Rows from block 2 of the audio encoder of a small contrastive audio-text model, named by matrix and row number. Rows with one number belong to one neuron. Each number is 128 + 24 x the weight over its row's rms, rounded and kept within 0 to 255. All counts start at 0.
After each neuron's rows are labels from the 100 clips, of 14848, where the neuron reaches its highest value: "loudest" is the band of the loudest frequency at the time of the peak. Only what is clearly more common there than usual is listed. The data: short read English sentences (LibriTTS-R). In brackets: how many of the 100, against the usual share in percent.
# fc1: MLP up (encoder.blocks.2.mlp.fc1.weight, 1280x320), inputs 160-319
# fc2: MLP down (encoder.blocks.2.mlp.fc2.weight, 320x1280, transposed), outputs 160-319

fc1.30 [132 136 131 165 141 169 140 131 154 157 129 137 117 119 150 159 157 117 136 161 139 103 124 133 185 130 128 123 126 141 154 180  71 137 120 120 141  99 138 110 121 129 135 173 107 123 164 116 129 121 141 121 129 112 122 117 197 114 111 130 148 185 105 133 128 133 146 112 138 138 163  86 103 132 159 139 137 150 126 119 122 109 109 185 134 182  85  80 122 128 163  69 120  92 116 141 106 103 133 114 150 169 130 131 105 153 143 113  74 120 153 148 154 149 160 137 118 141 143 106 125 121 154 144 137 149 145 104 132 111 111 142 176 118 104 131 107 170 108 136 115 169 140 115 145  76 130 121 102 118 114 109 123 133 115 189 150  92 134 118]
fc2.30 [122 137 137 138 154 133 118 157 113 119 144 178 145 142 108 150 143  94  83  94 138 124 136 154 113 132 144 142 115 125 143 143 131 135 135 149 123 149 120 115 129 126 141 161 121 185 131 117 134 120 136 123 120 170 135 155 113 101 132 133 169 137 139 105 112 155 144 117 103  81  87  96 121 105  97 136 110  86 128  84 123 105 129 148 127  94 179 137 118 116 121 150 109 120  98 141 135 118 100 154 103 107 127 100 147 156 131 166 129 120 129 128 135 142 102 150 138 135 119 165 144 125 132 109 111 146 133 154 155 117  94 144 150 153 101 167 132 114 103 112 176 128 105  63  79  93  76 142 111 141 155 125  88 111 122 103 116 160 124 100]
loudest: 250 to 500 Hz (32 vs 12.2)

fc1.129 [ 76 134 149 150 159 149 132 108 113 125  89 162 118 143 178 137 144 140  83 143  93 116 152 130 125 139 152 152 121 134 153 107 128 116 120  98 117 115 135 105 140 138 139 124 119 109 141 120 120 110 111  96 112 148 151 149 160  90 135 102 135 190 124 146 125 150 148 116 147 121 122  99 119 114 117 134  95 132 116 118 104 132 126 117 156 161 157 142 110 129 142 135 120 111 144 103 107 122 113 132 129 125 158 100 141 171 158 154  98 147 161  87 136 187 177  97  92 124 128 149 168 139 136  96 145 116 134 110 128 133 175 150 103  88 149 112  90 140 105 116 156 149 121 139 105 153 105 176 117 126 127 107 213 167 110 141 138 113 133 110]
fc2.129 [ 91 113 124 139 100 149 163 148 127 139 122 117 174 126 146 140 188 133 159 122 126 106 131 162 147 127 140 159 155 104 142 115 145 121  93 158  64 115 151 176 111 150 119 120 158 139 139 118  98  93 115 143 124 142 108 135 117 121  85 119 145 111 139 133 101 118 110  98 143  94 155 125 111 129 138 118 143 101 116 140  97 115 118 127 124 135 155 109 124 155 117  98 122  88 127 124 167 136 130 162 116 148 129 129 132 137 157 141 121 139 172 156 137 113 116 119 105 145 159 144 125 132  92 161 151 100 126 123 180 117  93 131 135 121 121 115 152 113  96 108 135 116 145 123 102 111 120 142 109 181  95 133  82  81 147 109 143 140  90  95]
loudest: 250 to 500 Hz (32 vs 12.2)

fc1.414 [136 132 119 103  92 114 143 154 160 107 147 142 130 150 122 121 148 119 126 157  80 102  98  84 158 115 135 130  89  85 120  94 114 144 148 139 138 137 141 121  84 148 112 118  61 119 148 153 149 150 106 144  91 174 104 111  80 130 120 149 142 114 115 117  76 116  79  91 104 106 122 140 118 140 120 100 119 128 153 108 136 150 120 129  95 153  94  98 138 158 155 101 158 140 141 127 156 154 104 127 114 143 112 114 122 152 184  91 131  78 169 141 113 132 136 136  87  79 151 109 107 108 164 129 184  95 106 126 115 143 152 125 129 140 109  94 151 116  87 104 128 126 145 131 178 159 124 148 111 119 119 102 156 106 139 100  97 130 175  96]
fc2.414 [111  97 123  86 110 163  94 113 101 115 106 114 129 145 134 131 121 125 145 127 143  89 134 115 135 130 147 102 129 173 125 164 117 131 201  73  80  86 117 148  87 153 170 115 122 129 144 142 106  78 120 128 114 126 119  84 155  95 120 131  99 156 119 121 183 132 102 132 139 163 114 120 130 157  81  99 118  71 164 138 131 154 112 179 110 110 128 112 146 177 105 146  91 124 136 116 134 101 123 172 104 147 143 148 147 101 143 136 115 156 140 135 149  89 147 142 128 121 139  90  97 110 127 120 168 124 120 160 131 127 139 111 127 156 106 120 145 127 162 114 110 145 112 120 132 134 126 130 174 163 141 133 131 117 103 130 157 125 139 133]
loudest: 250 to 500 Hz (52 vs 12.2)

fc1.72 [124 118 141 129  65 193 143 123 149 137 114 130 148 141 122 144 131 180  96 138 121 132 103 146 124 102 217 105 121 111 136 195 145 156 122 183 125 113 103 120 147 111 106 149  89 137 172 104  94  83 147 129 148 133 117 120 128 153 115 113 138 140 121 111 148 132 144 130 121 151 117 130 129  95 156 105 130 126 147 137 153 133 152 151 111  98 132 138 164 134 142 125 105 103  86 119 102 108 147 125  98 141 145  91 173 166  94 121 118 152 132 143 133 161 155 119 159 135 109 140 112 149 135 108 124 122 129  97 151 143 137 135  55 161 134 121 126 124  85 139 140 106 125  90 108 136  93 134  90 140 103 119 128 113 127  50 173 168 130 103]
fc2.72 [116 146 133  90 117 134 121  90 144 131 147 141 106 138 126 169 122 117 138 116 146  88 117 117 126 154 145 128 126 137 120 147 112 121 125 157 119 122 122 129 122  85 150 118 127  86 102 107 112 128  79 144 145 145 162 102 124 131 145 127 101 128 153 109 135 136 141 116 149 131 172 126 166 150 116  97 103  66 207 143 120 117 116 132 157 116 156 141 143 193 112 122 137 122 121 143 160 122 117 155  87 104  84 109 132 128 124 126 141 167 123 159 165 128  93 108 131 165 135 116 151 142 185 101 171 126  91 130 112 111 162 126  87 129  93 166 125 134 141 124 117 127 105  94 115 118 106 130 139 143 138 116 143 130 129 149 151 137 123 132]
loudest: 500 to 1000 Hz (43 vs 5.8)

fc1.405 [124 142 164 124 133 124  92 139 125  95  80 136 163 123  86 110 126 139 113  98 121 144 127 137 155 120 224 167 116  55 136 140 107 113 169 103  90 102 131 146  92 116 129 134  95 129 131  67 138 135 113 137 135 109 110  71 162  75 143 117 132 132 150 112 131 142 158 128 120 129 166 145 143 132 130 132 120 149  79 121 174 148 108 123 102 147 143 142 152 148 128 116 131 124  95 119  97 124 109 140 137 138 140  84 128 117 118  96 151 103 149 119 137 141 102 134 133 118 129 142 139 149 161 102 139  82 121 153 128 168 111 126 109 129  92  86 144  92 163 170 144 136 112 104  93 112 107 169 134 184  99 135 143 112 161 137 143 122 105 121]
fc2.405 [141 153 105 157 129  94 150 110 130 174 135 155 106 130 131 133 145 182 143 109 134 116 127 131  78 144 186 126 111 113 118 158 134 120  75 125 104 105  99 123 107 133 131 118 147 115 178 165 118 107 123 124 131  73  79 165  95 116 144 144 126 114 115 147 153 107 128 169 137 121 111 161 103 132 162 132  83 137 115 150 108 132 136 142 121  93 124 143 158 120 156 138 112 127 135 100 154  94 159 128 153 128  73  74 178 188  97 117 105 123 117 153 158 139 121 122 122  74  89 151 117 118 125 128 135 127 133 113 135 154 168 115  94 155 150 164  94 158 130 122 155 134 135 118 160 124 149 126  59 122 153  88 138 117 147 158 106 122 129 106]
loudest: 4000 to 8000 Hz (87 vs 4.4)

fc1.271 [ 99  78 149  96 136 141 148 159 128 109 146 114  91 172 145 145  92 133 151 140 101 153  99 116 136 111 156 142 121 141 185 121 146 149 114 153 118  97 117 120 141 163 133 139 117 111 135 168 141 136 145 130 110 168 145 115 169 112 114 139 154 131 117 158 131 135  91 122 148 133 123  90 117 119 152 125 138 136 115 126  82 116 111 152 115 111 110 151 115 164 170  68 169 112 129 141 174 122 102 127 132 182 119 131 143 134 125 137 142 167 147 125 122 141 146  87 115 149 174 115 113 130 126 127  91 142 129 151 133 108 108 121 125 144 147  98 104 150  99 155 123 132 128 123 111 108 161 124 133 168 147 110 121 108 116 119 125 117 149 100]
fc2.271 [ 86 125 129 111 145 112  99 135 110 148 137 165 165 135 124 141 123  75  91 169 116 104 159 133 100 113 160 157 127  92  76 158  64 151 144 103  94 106 124 133 162 103 117 129 162 131 109 149 112 103 105 119 173 165 143  93 119 119 172  61 108 103 162 123 130 107 107 126 126 115 112 168 145 138 119 157 113  96 125 129 136 130 163 145 151 149 111 109 124 122 135 116  98 138  93 146 124  81 134 136 138 131 137 169 127 118 180 129 114 187 120  99  97 105 113 138 147 139 143 119 149 173 145 122 159  83 146 144 141 133 156 116 125  92 114 126 164  83  90 160 111 125 108 154  99 132 119 132 144 146 114 160 113 104 125 171 134 167 126 138]
loudest: 250 to 500 Hz (34 vs 12.2)

fc1.167 [108 119 185 137 116 153 161 155 123 120 120 106 114 162 108 123 126 136 121 134  89 126 121 110 185 109 138 140 135 169 134 165  93 137 150 157 108  92 137 114 112 180 111 159  88 127 165  90 138 125 148 140  84 189 121 145 117 155  95 123 189 121 129 141 145 153 129 112 117 115  80  90 127 126 140 113 110 158 113 122 110 139 136 172 115 144 123 126 130 165 157  76 151 101 133 141 145 111  97 123 115 123 120 132 127 146 153 125 112 121 190 148 139 131 162 132 108 129 130 121  85 132 166 134 126 143 113 122 126 140  87 131 149 109 115  86 137 159 103 102 119 113 142 104 111  72  97 140 140 166  98 100 116 135  96 183 152  81 173  93]
fc2.167 [102 134 139 138 144 112 131 151  76 143  96 141 178 144 137 110 151 130 102  99 103 118 134 113  88 116 165 149 176 116 108 138  88 152 157 111  94 115 144 162 134 157 162 133 139 125 138 130 109 132 124 110 174 146 127 112 135 129 117 130 105 138 162 144 116 135 133 163 113 110  96 140 156 126 144 136  90  72 119 149 134 127 140 124 143 151 150 111  77  89 175 126 150 140  94 162 132 109  99 143 116 141 140 177 126 116 106 139 116 159 140 103 104 127 117 142 123 162 123 198 125 142 128 106 126  87 161 114 164 116 144 149 161 177 143 161 138 104  97 133 141 111 124 111 120 125 116 135 118 135 153 132  98 127 122 113 102 147 145  92]
loudest: 250 to 500 Hz (35 vs 12.2)

fc1.410 [136 118 116 131  85 135 109 115 142 145 178 176 131 163 153 129 137 124  76 158 131 129 129 133 150 150 114 133 126 124 147 139 110 123  95 134 110  77  96 128 125 125 146 100 104  94 192 116 112 112 167 115 127 132 125  96  93 123 104 140 131 151  99 132 126 128 150 120 132 112 161 124 110 152 156 137  98 117 117 125 175 119  93 153 136 153 106  92 144 177 153 104 131  76 143 114  76  76 146 124 130 116 127 123 139 121 155 119 156 163 148 168 112 116 175 124  89 153 164  72 159 139  94 123 149 100 136 120 127 112 141 110  90 130 123 118 131 107 151 119 107 105 132 115 147 134 136 115 127 124 124 143 151 121 120 153 161 107 126  69]
fc2.410 [ 92  97 143 129 114 150 164 133 126  80 139 106 144 152 159 117 132 144 140 146 130 130 103 186 163  83 118 125 132 131 137 157 169 125  92 112 137 165 135 173 128 191 145 181 129 165  69 117 131 139 140 146  97 143  98 174 132 123 129 162 159 113 121 131 109 117 148  80 114 122 121 103 119 116 123 137 146  88 141 116 129  93 100 106 108 118 140 126 130 157 139 112 126 140 120  83 101 161 120 135 103 130 128 138 108 123 126 134 134 107 171 164 142 134 133 140  91 120 140 125 123 145  88 122 107 101 104 136 125 137 112 115 134 154 112 128 133 125 117  97 136  88 151 115 113  87 131  89 117 134 111 143 127 111 135  95 112 115 105  97]
loudest: 250 to 500 Hz (50 vs 12.2)

fc1.493 [125 162 169 186 154 136 149 131 147 124 119 145 130 153 132 178 162 138 102 143  95 140 115 140 129 105 156 131 122 102 162 137 138  84 118 131 105 139 106 130 104 154 109 127  65 106 155  98 113 128 116 120 134 171  89 155 113 126 138 138 119 151 109  84 132 149 113 106 153 112 136 143 121 152 126 135  63 118 129 138 176 124 145  81 102 141 139 152 119 145 125 118 130 141  96 108  90 157 129 127 153 122 140 111  72 112 101  88 111 168 147 111 127 179 117  75 115 118 127 140 163 129 149  95 134 111 123  90 105 167 127 107  90 130 112 128 124 155 135 137 167 114 163  73  97 157 106 191 145 123  74 115 135 120 140  88 143  97 138  70]
fc2.493 [103 128 120 102 145 116 127 113 111 174  98 136 169 164 129 149 135 146 113 103 144 153 165 137 114 122  84 125 159 122  81 138 112 144  60 129  79 105 124 106 111 146 127 129 166 139 114 130 107 114 113 111 143 134 116 133 113 132 120  86  86 143 146 130 155 148 126 159 154  98 111 117 144  98 125 106 133  89 154 157 141 126 109 104 147 103 143 148 133 170 111 118 110 106 101 110 126 142 111 141 100 110 102 152 186  86 137 132 104 166 106 125 125 123  99 115 121 130 162 145  96 133 148 103 139  93 107 133 134 130 142 147 136  99 148 143 147 119 125 109 127 143 136 168 115  83 146 162 126 150 116 120  76  93 119 153 138 144 120 111]
loudest: 250 to 500 Hz (44 vs 12.2)

fc1.246 [125 124 135 134 138 162 137 163 140 145 120 153 111 167  91 112 113 131 154 116 135 121 147 166 153 127 147 129 133 123 116 108  96 106 116 105  91 125 140 148 107 161 124 113  98  90 130 112  98  90 136  90 106 166 133  95 156  70  85 126 168 118 124 129 146 131 157 150 157 114 149 138 134  93 134 100 122 148 112 119 160 115 105 171 152 139 148 132 183 104 199  55 122  71 104 137  83 148 148 142 127 136 128 104 162  69 112 121 136 138 134 130 128 138 120  87 170 126 145 130  97 154 123 104 129 119 112 128 156 152 162 172  99 134 110 122 129 115 118 145 101 124 143 159 109 126 122 130 102 133 105 185 150 114 112  94 167 112 122 115]
fc2.246 [ 99  90 116 133 147 123  80 130 132 124 123 111 103  75 113 133 105 156 131 106 151 112 130 121 108  96 115 137  91 161 108 148 131 148 117 151 155 137 111 134 130 138 137 104 128 149 116 108 110 139 142 123 137 125 126  93 120 186 157 151 120 141 141 117 119 151 164 103 140 160 129 191 134  98 110 141 163 137 185 103 119 112 111 114 127 150 185 131 176 110 129 127 128 110 133 120 121 158 123 110 146 143 118 134 117 116 136 149 124 133 113 130 162 165 139 142 185 113 142 110 123 130 132 110 123 135 129 130 120 134 119 110  91  96 105 109 124 158 105 140 106 126 150 112 106 131 153 128 115 151 108 107 162  82 159 151  91 109 126 170]
loudest: 4000 to 8000 Hz (64 vs 4.4); 2000 to 4000 Hz (36 vs 1.9)