Weights of a small contrastive audio-text model.
Model: 18.9M parameters, log mel input, encoder arch transformer, encoder activation gelu, encoder moe top_k, encoder num experts 8, encoder layers 6, text encoder width 256, text encoder layers 8, text encoder norm layernorm, text encoder activation quick_gelu, text encoder num experts 16.
Training: 7300 steps, batches of 512.
Rows from block 3 of the text encoder of a small contrastive audio-text model, named by matrix and row number. Rows with one number within an expert belong to one neuron, the router's apart. Each number is 128 + 32 x the weight over its row's rms, rounded and kept within 0 to 255. All counts start at 0. Numbers have three digits each.
Before each expert's rows are labels from the 100 texts, of 14848, where the router gives the expert most weight on average: "fires on" is the input token at the peak. Only what is clearly more common there than usual is listed. The data: short read English sentences (LibriTTS-R). In brackets: how many of the 100.
# router: slot weights (text_encoder.blocks.3.mlp.router.weight, 32x256), inputs 0-255
# up: expert up (text_encoder.blocks.3.mlp.up, 16x128x256), inputs 0-255
# down: expert down (text_encoder.blocks.3.mlp.down, 16x256x128, transposed), outputs 0-255

# expert 1
fires on: "i" (8)
router.2:139202151045088138110172164152069123174158132080092123117140133176139139152073167106124117104166112153157146106210172080134167151136102114120128103109098103090119091129071057121118198115117107139152164118140137163165098156139156090196093138140116115137119105106082139132108056079081127144060108155116092148164127102112137085138094116114164127087115151148111131137161123164183148114164162068134111140091114082063174157198181161107167077174095151063123086114149113072101113119129127169159083124110133116113110169122116065113153086096091074142132146146130186174128149105064097144131105111170167135130079148115103104165118137143123134170078118141144138112215093151140186107140063085158129113112119055106096129107101136149122141164146136144162135115172132122097166119078138
router.3:130162135088083121138200163134062110108223108063049170149168126149117129139068173112201165120174088134135186153184124107181193141129112164141130121103158116140122136124064112131161197131147111107122171107132146114164122146111166072187143115085144117111100097146123155123105089080101123123111123111166152162128092116114129079145106125117171171115130148153106129088115072150190174101145123093101162153129136058147144147133140158128108073191101155103123098082155132143063144123148162161187058130095116081144116113086153060104127061080122065136142190165100176158165137149078125155136143117137132097141134119091103119137122118158150106135123109164117140079171115145159163138109060113121176191113140090122123150172150157158165137137144118084133130078138089105086195130127132
up.3:101116049057093187115094114103118109131061071135107128227149139092161119153076107157093137147091100154139067064099138142125074147122168116131074156151192142066123131099183141127088138114164108144150090162083151179118127099173089103146114134136111132126117128124168164081150076119170129179169117099127142145098134170140173181128107118172083122166089137084134170161130098058124172199113083126123134113111150144121159139124126142079154116144090025087126111118138157137155132109079107156107135118166165193158141153180090114175139176141146206113101106127133105132088121112149121142123159160089130162084125126143079130178099155130125146120084101070134056126136119139125103118120070138084135136175078174089103127107095161178096165122111148141096127151126136148176129129139071
down.3:149109145146120061143097148201136146118160151126113105121138120117144181143162107124070117147149155165097163127137135113144084136102115073112160090165079160088147090145102117107108086097110113130124104161090151145173110062191105157098123154100159150121086122143111156106109136144142181117085158137129136111158131059171116105094089124159069121067097137104089086132109120150133065127122136122142128089133146178171173062214113115101100142123174163208153094132106093168154153178177169152141165169152133064157081134083132140138155132103102110091148150127074183108141130119075105083131103120117122144076149102105092116158128127134095138186097126120139141071129117116124122105198110219150097178122172131102097142185190152108174130118167150125141143052127225149172089100176154
up.4:149207092119112015146113060116098147137128113144143122147187122091162106117140108126130127117116150127154148105059137121143130128114204121134096151099139116084106111087154092097166128136113143124131166131034151095133106126120087139123133137126066117107159091118089133111128104191130149144095111135113139116166117104100122154158146133133144125197130107154121104127079105119078148194120173117151211120105103119169120195142146091136141186132111088131103101152098100117107108100202136105123123154143156150112157079151129155107080200149219173119115152105139103123108140176150167099116100108133125212124140154068108127156117158146156156164072126133150155143127111156102138092241103106099114163101132102119129125142110204157070162172231073130135139141180157169159117164123125
down.4:114059125167153199077166111165192126144128110147112155047099144161124158090160204105114091120158127126144129133147127116142079104142087147121138040178101151158180135189114120153093167133115115118135160134136076165153131153115159127148058099096147120085146139117151114189097105102094116093126131158140069140068154063160141135119117116129154171080096187191175150163167152102129143140113070112143092118093187140078139118139096124118156088095134120115223145093132118110142137123149130075179119091099115136111160141106125085170147120130105101231156118155154166171118135057060136126114114171109117111147102061173140111136192087150099102140131121101175152139138128141108148126066145172128130051148142084160128079111130088132133127146109158095154138143107156113060156094133133

# expert 7
fires on: "the" (8)
router.14:175185149117065125132141135154068138150138152101127174092153160137113141134101106090135113123154145175149116099192176104122174105180143107096105130111152095050094085168079105112079170142085130135123173117178131151171098125212153188135119144167163146107134178048132136152122110106085129162088116140126094141145134147147128140138141144070146128077100172205109063155122108176205124107150159088162130121134121096048133149178145129108114081180079117084147156135086127100130113114103120181130089118126159102065135144202131136127124163097125123149111107168108152151157143091117078109131060104190177160124145155131126131150141131137129145138085126165116140097145107157148169048133106133131133154093131192100071089098149162126083108172164140138185088076148139117070126142106203
router.15:117156157060075087106158122180065121107090143121114161092148105138108107090144165160165150098155130087122109129205107119122165113199142110151168159118130122079157109229109115079128148107094155130106127090173122156107127139144137160135117127152135091113154148141085082128103141147113110117128158157118099083067139197151139146122123162075152164134059112152127109117097174202191118128131144108136128132144127048098131159165125137156082104209105104066129154120098130094128097077119113128121123101094132145143143175207125139147105195072162095115094122170133118166161175108156047130115092138182106121147139120150132100117118114149082178141131119157081143138126139121146173043108157146157157174111139210135112127148118163122037088108151171112161111088132138157096095124109204
up.7:210105132147166179135120147111159152177104155052096151119181145152090113090073115183103113118120158200166092077143130127109101134121160094087098175077140183128108102075191177125163071154123149109153114119076104150127116130099090144139116109138157110149160168112188060118173167134189110131139169130182145134105103104090131091134158142177147089152189104109105121123102129126071176112147084211138156094157068176142118053138094090136139135153107121162122058145131092133128120189140108125103151114122134127128100185165122155157140075145108179116127108143167116112117103150153098156083176083088152169120088128142135146170155166128137181122175139125092090069127154146132114143093109137079097137108163118111125165124091162068077084099099105120159133062136126107182089131182150
down.7:137069135059102013104125183115136129153175082181145106153156088147119162164051142135091153125143152131116126099194173150177162139149180134114134175154154133125172100151077176095118122154160135105154098112105132145143084101190111092096119124123109122140095177193161132097081125190067101134119136090126121088164107154067109191141116142164094138104122136125122114078118106103170100144142127111173113181148196154106093060125123141098134103134172168166113109157161198113123154128131142183076125127155196147147140132124073105128096103152169127123118100127104095111115109121174107099115131129117111107079107123125131017128083126133174088128154089121142112015124148132190118114142096108130134160118126116118105148110173096143101099179125163170151132088172122074132132091158134
up.8:187077110144107110068119190131166122148134175043096079135181118140142088093031153128161111089199144117156110117095120126121078130124147137099170185110151134184131081077161135136145157155154088121174093140140146102152163131105094144137144109083075102159174154111171140090149138081135151128124116066193069148117114116099124123168141114165096114140102163123114110139183087080094160129128105102077134128114103112117129083142170147102162137150128165116114059124179156163121127224073160126145135129160133113158140090126150147114099123123114111087124089150134192136116138122149116077114135170052096065142159101157107102085149098099088113167123141117160139128170139133163140141160149093083156150108132096149082177112080136107126201222071138125079140147166078121189137132129112
down.8:114148143112168027130199179141107182158128097122138150144146095128114130111067088136100138141165123148209115138147173108115171117126139130102118143116118139142032116120109119111171135138090119081149126108107123119115095132076179072016157107192047137107113156126094125112108118165137132145176095191203125062122191153136135205120169134114104139153160095134080109128157107170180165088161108066122089184097083117129125150156113130163109127162088171080138037101157116136100163110164116184137084153103146131145145126093130094128126112151201113173109142105120101124133144089114094165156098133113135127158084153053152099077143098159154163099153122190144136096093136140138111147164099117121159155137160101132153115133112106176121126157175112180163140107103115131165095137125125

# expert 15
fires on: "see" (15); "he" (9); "it" (7)
router.30:179183162074098100144133142159119160169131099116169132129132143114123141147125121055139101074123117113103180144170145103079124109143101120125092116150118147079090100141083040096111177124069115129128119189149075127174134159177177150037111191138126111072091112139110122133202088134098141096083108171081120193194104144178129112149131072137144113161107100158093143184128109134170092128171142077149103090112065125123140216176170161083121150135120185105121103152144092085131147162119124173150116152092145117098135217142088179131193127100127139109115107138135145169109159180148123079180101127161178123126048130071169168145124114117133134143112101151188144145143118105108151111142105113116141092120085138052098139085116086105138130119089133132173140142118140116140132111103165
router.31:184156139104107113130152161115095123163155119142181128087171129121085112117135155051164150069133113076096148174148144087128142099160148150124137146144093143157121137110073066124109171145053164096131166148125082119187107190149185154042112143170121085082112099167052158100181147164088117070078150167087115140178115179129120096156162129123140110183114097112136133126113160153198070137143104095100101106142083081164102202124126150147106188105110163094111164147153098083127113119099119130196155166096124133157090179087134173144154135092161122097099120141096117175126143139164119074178135096148130094173098080083183165093109148118151162131177090164142108172088156090129166162159154132129157156106134159105154173112176117092139113117143127104158143174115106106170151098077144
up.5:114134152165141119064155109108127092140159200094107152106006154174119168163101147155149119130124130110103156149128125137149159111122101137136165113095125118122130120074129075146131130168113144137172138142115126139148119128102145103203126137130165174111073083107139130120158125111146132165101157085161154201119104020142096059129042107173150144101119165135121152123094151149175128124165089121102134158130133121091146147213103123085162063117145113175122132133097099147100145093144126112139158165149093141173103093079112086114193144118044070112129155116128175125136078133035177159132162115193116118126088117115088130104102191142080114181097135135158140132125102110157089198145046132135137112141151064093127140106119137137184121103147150136108145075179107120083138160145099
down.5:138117111169143122113144156174142147132110067181116135142120121116162098100118159108091092121150110124120144111032099147098101097145167138197104100174114148056082147178153062093078109145086131145113104085117146116119125162132114198099135140147144111093139164128123149127138141158195072113121166219071141089110183118187116166151165144086121116127054092100134074202129147126136095155122139101162108137100156135138121146188144163142143123147117179104128136084132100110185161142169148069111132115122128103110091116093136131142164207120183111123108082128178120129153151066209119151147129171110144155116139106107121153136106115137083135151153066055122177201051145095119153083097198118118129124121120141139108107128148042105090133132153168113151117179107179110156122165104141
up.6:106169120178169107124078067119105141166080122161148100141141147086128094146165071208116139140074135088148145114124139185143145157152138085153107157099134101078061178100228106124154092116095136174101132116161166107072097084192039122121138085119144131150106142114126085131151188140137101156143106133098150081115119148115121197087133114164083113134112106119158142127115136146119108108077164156120149135151124129126125142166096104114138133106111116111106196143108163110144112073130104112126153157167142159141119127110103143112092215183204136102101098097176144121054143094163175126104151105201143167090180151119075121122128199147074129142124145117105141189077106125140051135163156159071105147132130131103119113120105151173084116114153111119077142106126100220120103165180132
down.6:130121158100113101120155170110110136081183084133165104115114135155096137141138137126152153133164122139100134157172204118178093151132121136108162153163135177104123127169099121111095160104142119142180078134123129131148132163143119114106191106100130153132154057183090179096097100158071144148092114161154110145192119116120186145156109095113152153082191099081088179105153159102164119108182120101130128078174112108108100187104090142121078075080109171143121127083152130097081129175082153176201092073108164146135125175111169067139143065109105102153172152129129175165157109161129144070167122089138104087129140121133188073090131104165127104181112130153152171073173111098176115156131101135097156119189088069172124102151124091163138149123128137100116194180114060114117131051097097

# expert 8
fires on: "the" (10)
router.16:150169124110116136114123171136111130176192108071107153159189154122184130197026121146137162124132124163192171115113163125133142111118120114129062164154212125073106179106083093133093145180118144128185165111134106148127037098166119114140081098130092146135168116106127103108141081116082131216084091099143098134153114163144148111150067121194129131147079147154140137197078054143120124156141139145166154103122093111092124144135141132130163101143072196070097093125100115145139165125146084158136115109113161128126125132142170115123141100122124154087095117148158118111104182113132164112101082066132155154096112119088108185137143136100141138123127103137166104191130075166148120111168086088134129143130109128130073147113035231150086138112158113097119150094114145116138178096124123
router.17:152202082141095091163114086182090145125074166124142138188175097107111146144144102115100087107124118130184167151150171135145114183127186138147030140140171095045144100138113089106122142152110126155169125168097137101128098114164099185100098148095117162100131125130151149108129134120113099161099145142128139125217130132141140145153088104070175098092122096127120114180104084123122161185159185087129158158113156104078172160158126107098137113130163170096081131081084095120143124156131152171135141153128157138081142135133155116155117144089141098114107140146189166116112162071090176102161093140127128168140141176139063084151112125119160138178030141120170193138114098106142131105161118152120096117119142042181097124093089144156074236158190125129134143144174150126127113151154158
up.5:127166082082128196137129111154132111193125166189155146131078113117161168136126140129107087119117133104166123109145072086140148083112147104153152075091087150100101109119083128128122172089094146110083130087136094141100125131144173151149114151117133126116069111121079182144121033139194130103104173161089205197174147154144155125123131112123147165067139075122129112151146056183174147056156119133173151135095076104076159146135152175145186090119094131067159088117129041098121156132151100143149111111112082137124126126098131073082149072089141121142142176153167133129149111102130154119155086114167149141144087114146158141193138120147167163136069141131089130147127097117097150123135139140176142127131111119162085064120150085175184091113127178133154117170054203111105171153122159
down.5:148094081090133191158155112087168096141187169132111160102047101148167151109096177109130154105164140155153158163115123103122164143115128179106139117101116091152113036097150089143190079163201163108105141096101131140177123131090198079192150189113183129108143105091174133085102162138161181143130150136161093170104152051114137109130084110145146120132155134142118143149151200137144128136125104101175163110109166115104168082178146117141105129175120037171142109105138112133123201082192083115147178116092106109082129136135142071113140110098110103131166173173138090116120058157109150133119124087098119138174130131157142136149152101051134104124113135121130061112133097114106140152164018128166127135114165091126163158138130172109141119167125123171122145089170109101130141144142136
up.6:156206127118130165211102102120093112161104111138171146114098132183150156134139107115105108116059122070154133134132106143146180146050123094083125064070079168148171117066089092125180134109125161131068158123155085144153100130158153175168148155138122137102088102091096172145128125141101119152106171154117138214155098124098120107137140072144138139106149131123143174118108108127164166025144081112138146077118079125131143119117139161104148192088130175125116111124138102136100138163115117122152109166095086135131111189106178085077108065111174091121109190137214165129101121125132189135102145092159108101107114127013076125159155170159107125152127162163142135142142087134103105118182104124158139085155153047141131133113164096144169109109091146118115121109084128126176127159114148
down.6:179079151145142182139136156094149120106143130095101110101089126133204151158115120088139159100184143215132137142156110122145139160118076148089161138133116158191072112086150154150089101180150150151114149166118138150171106091072153078158117160172141221087104066127173134112133117143141171178147118130196096139142094114067168162092114097170100113128227090122153157050130204104142147153079101163138171137162171180090122142124116091109113115159135055175089102108100074137119145093154095148152154124100133145122131061107103132137129122156105118152118151122082094104143100170117176082134130091091116104100105115126139114116110123097128121090123148158138079087123112087104093210105095150140119117175089102093160125215169124100147108123163137128100117122135148117055131123134075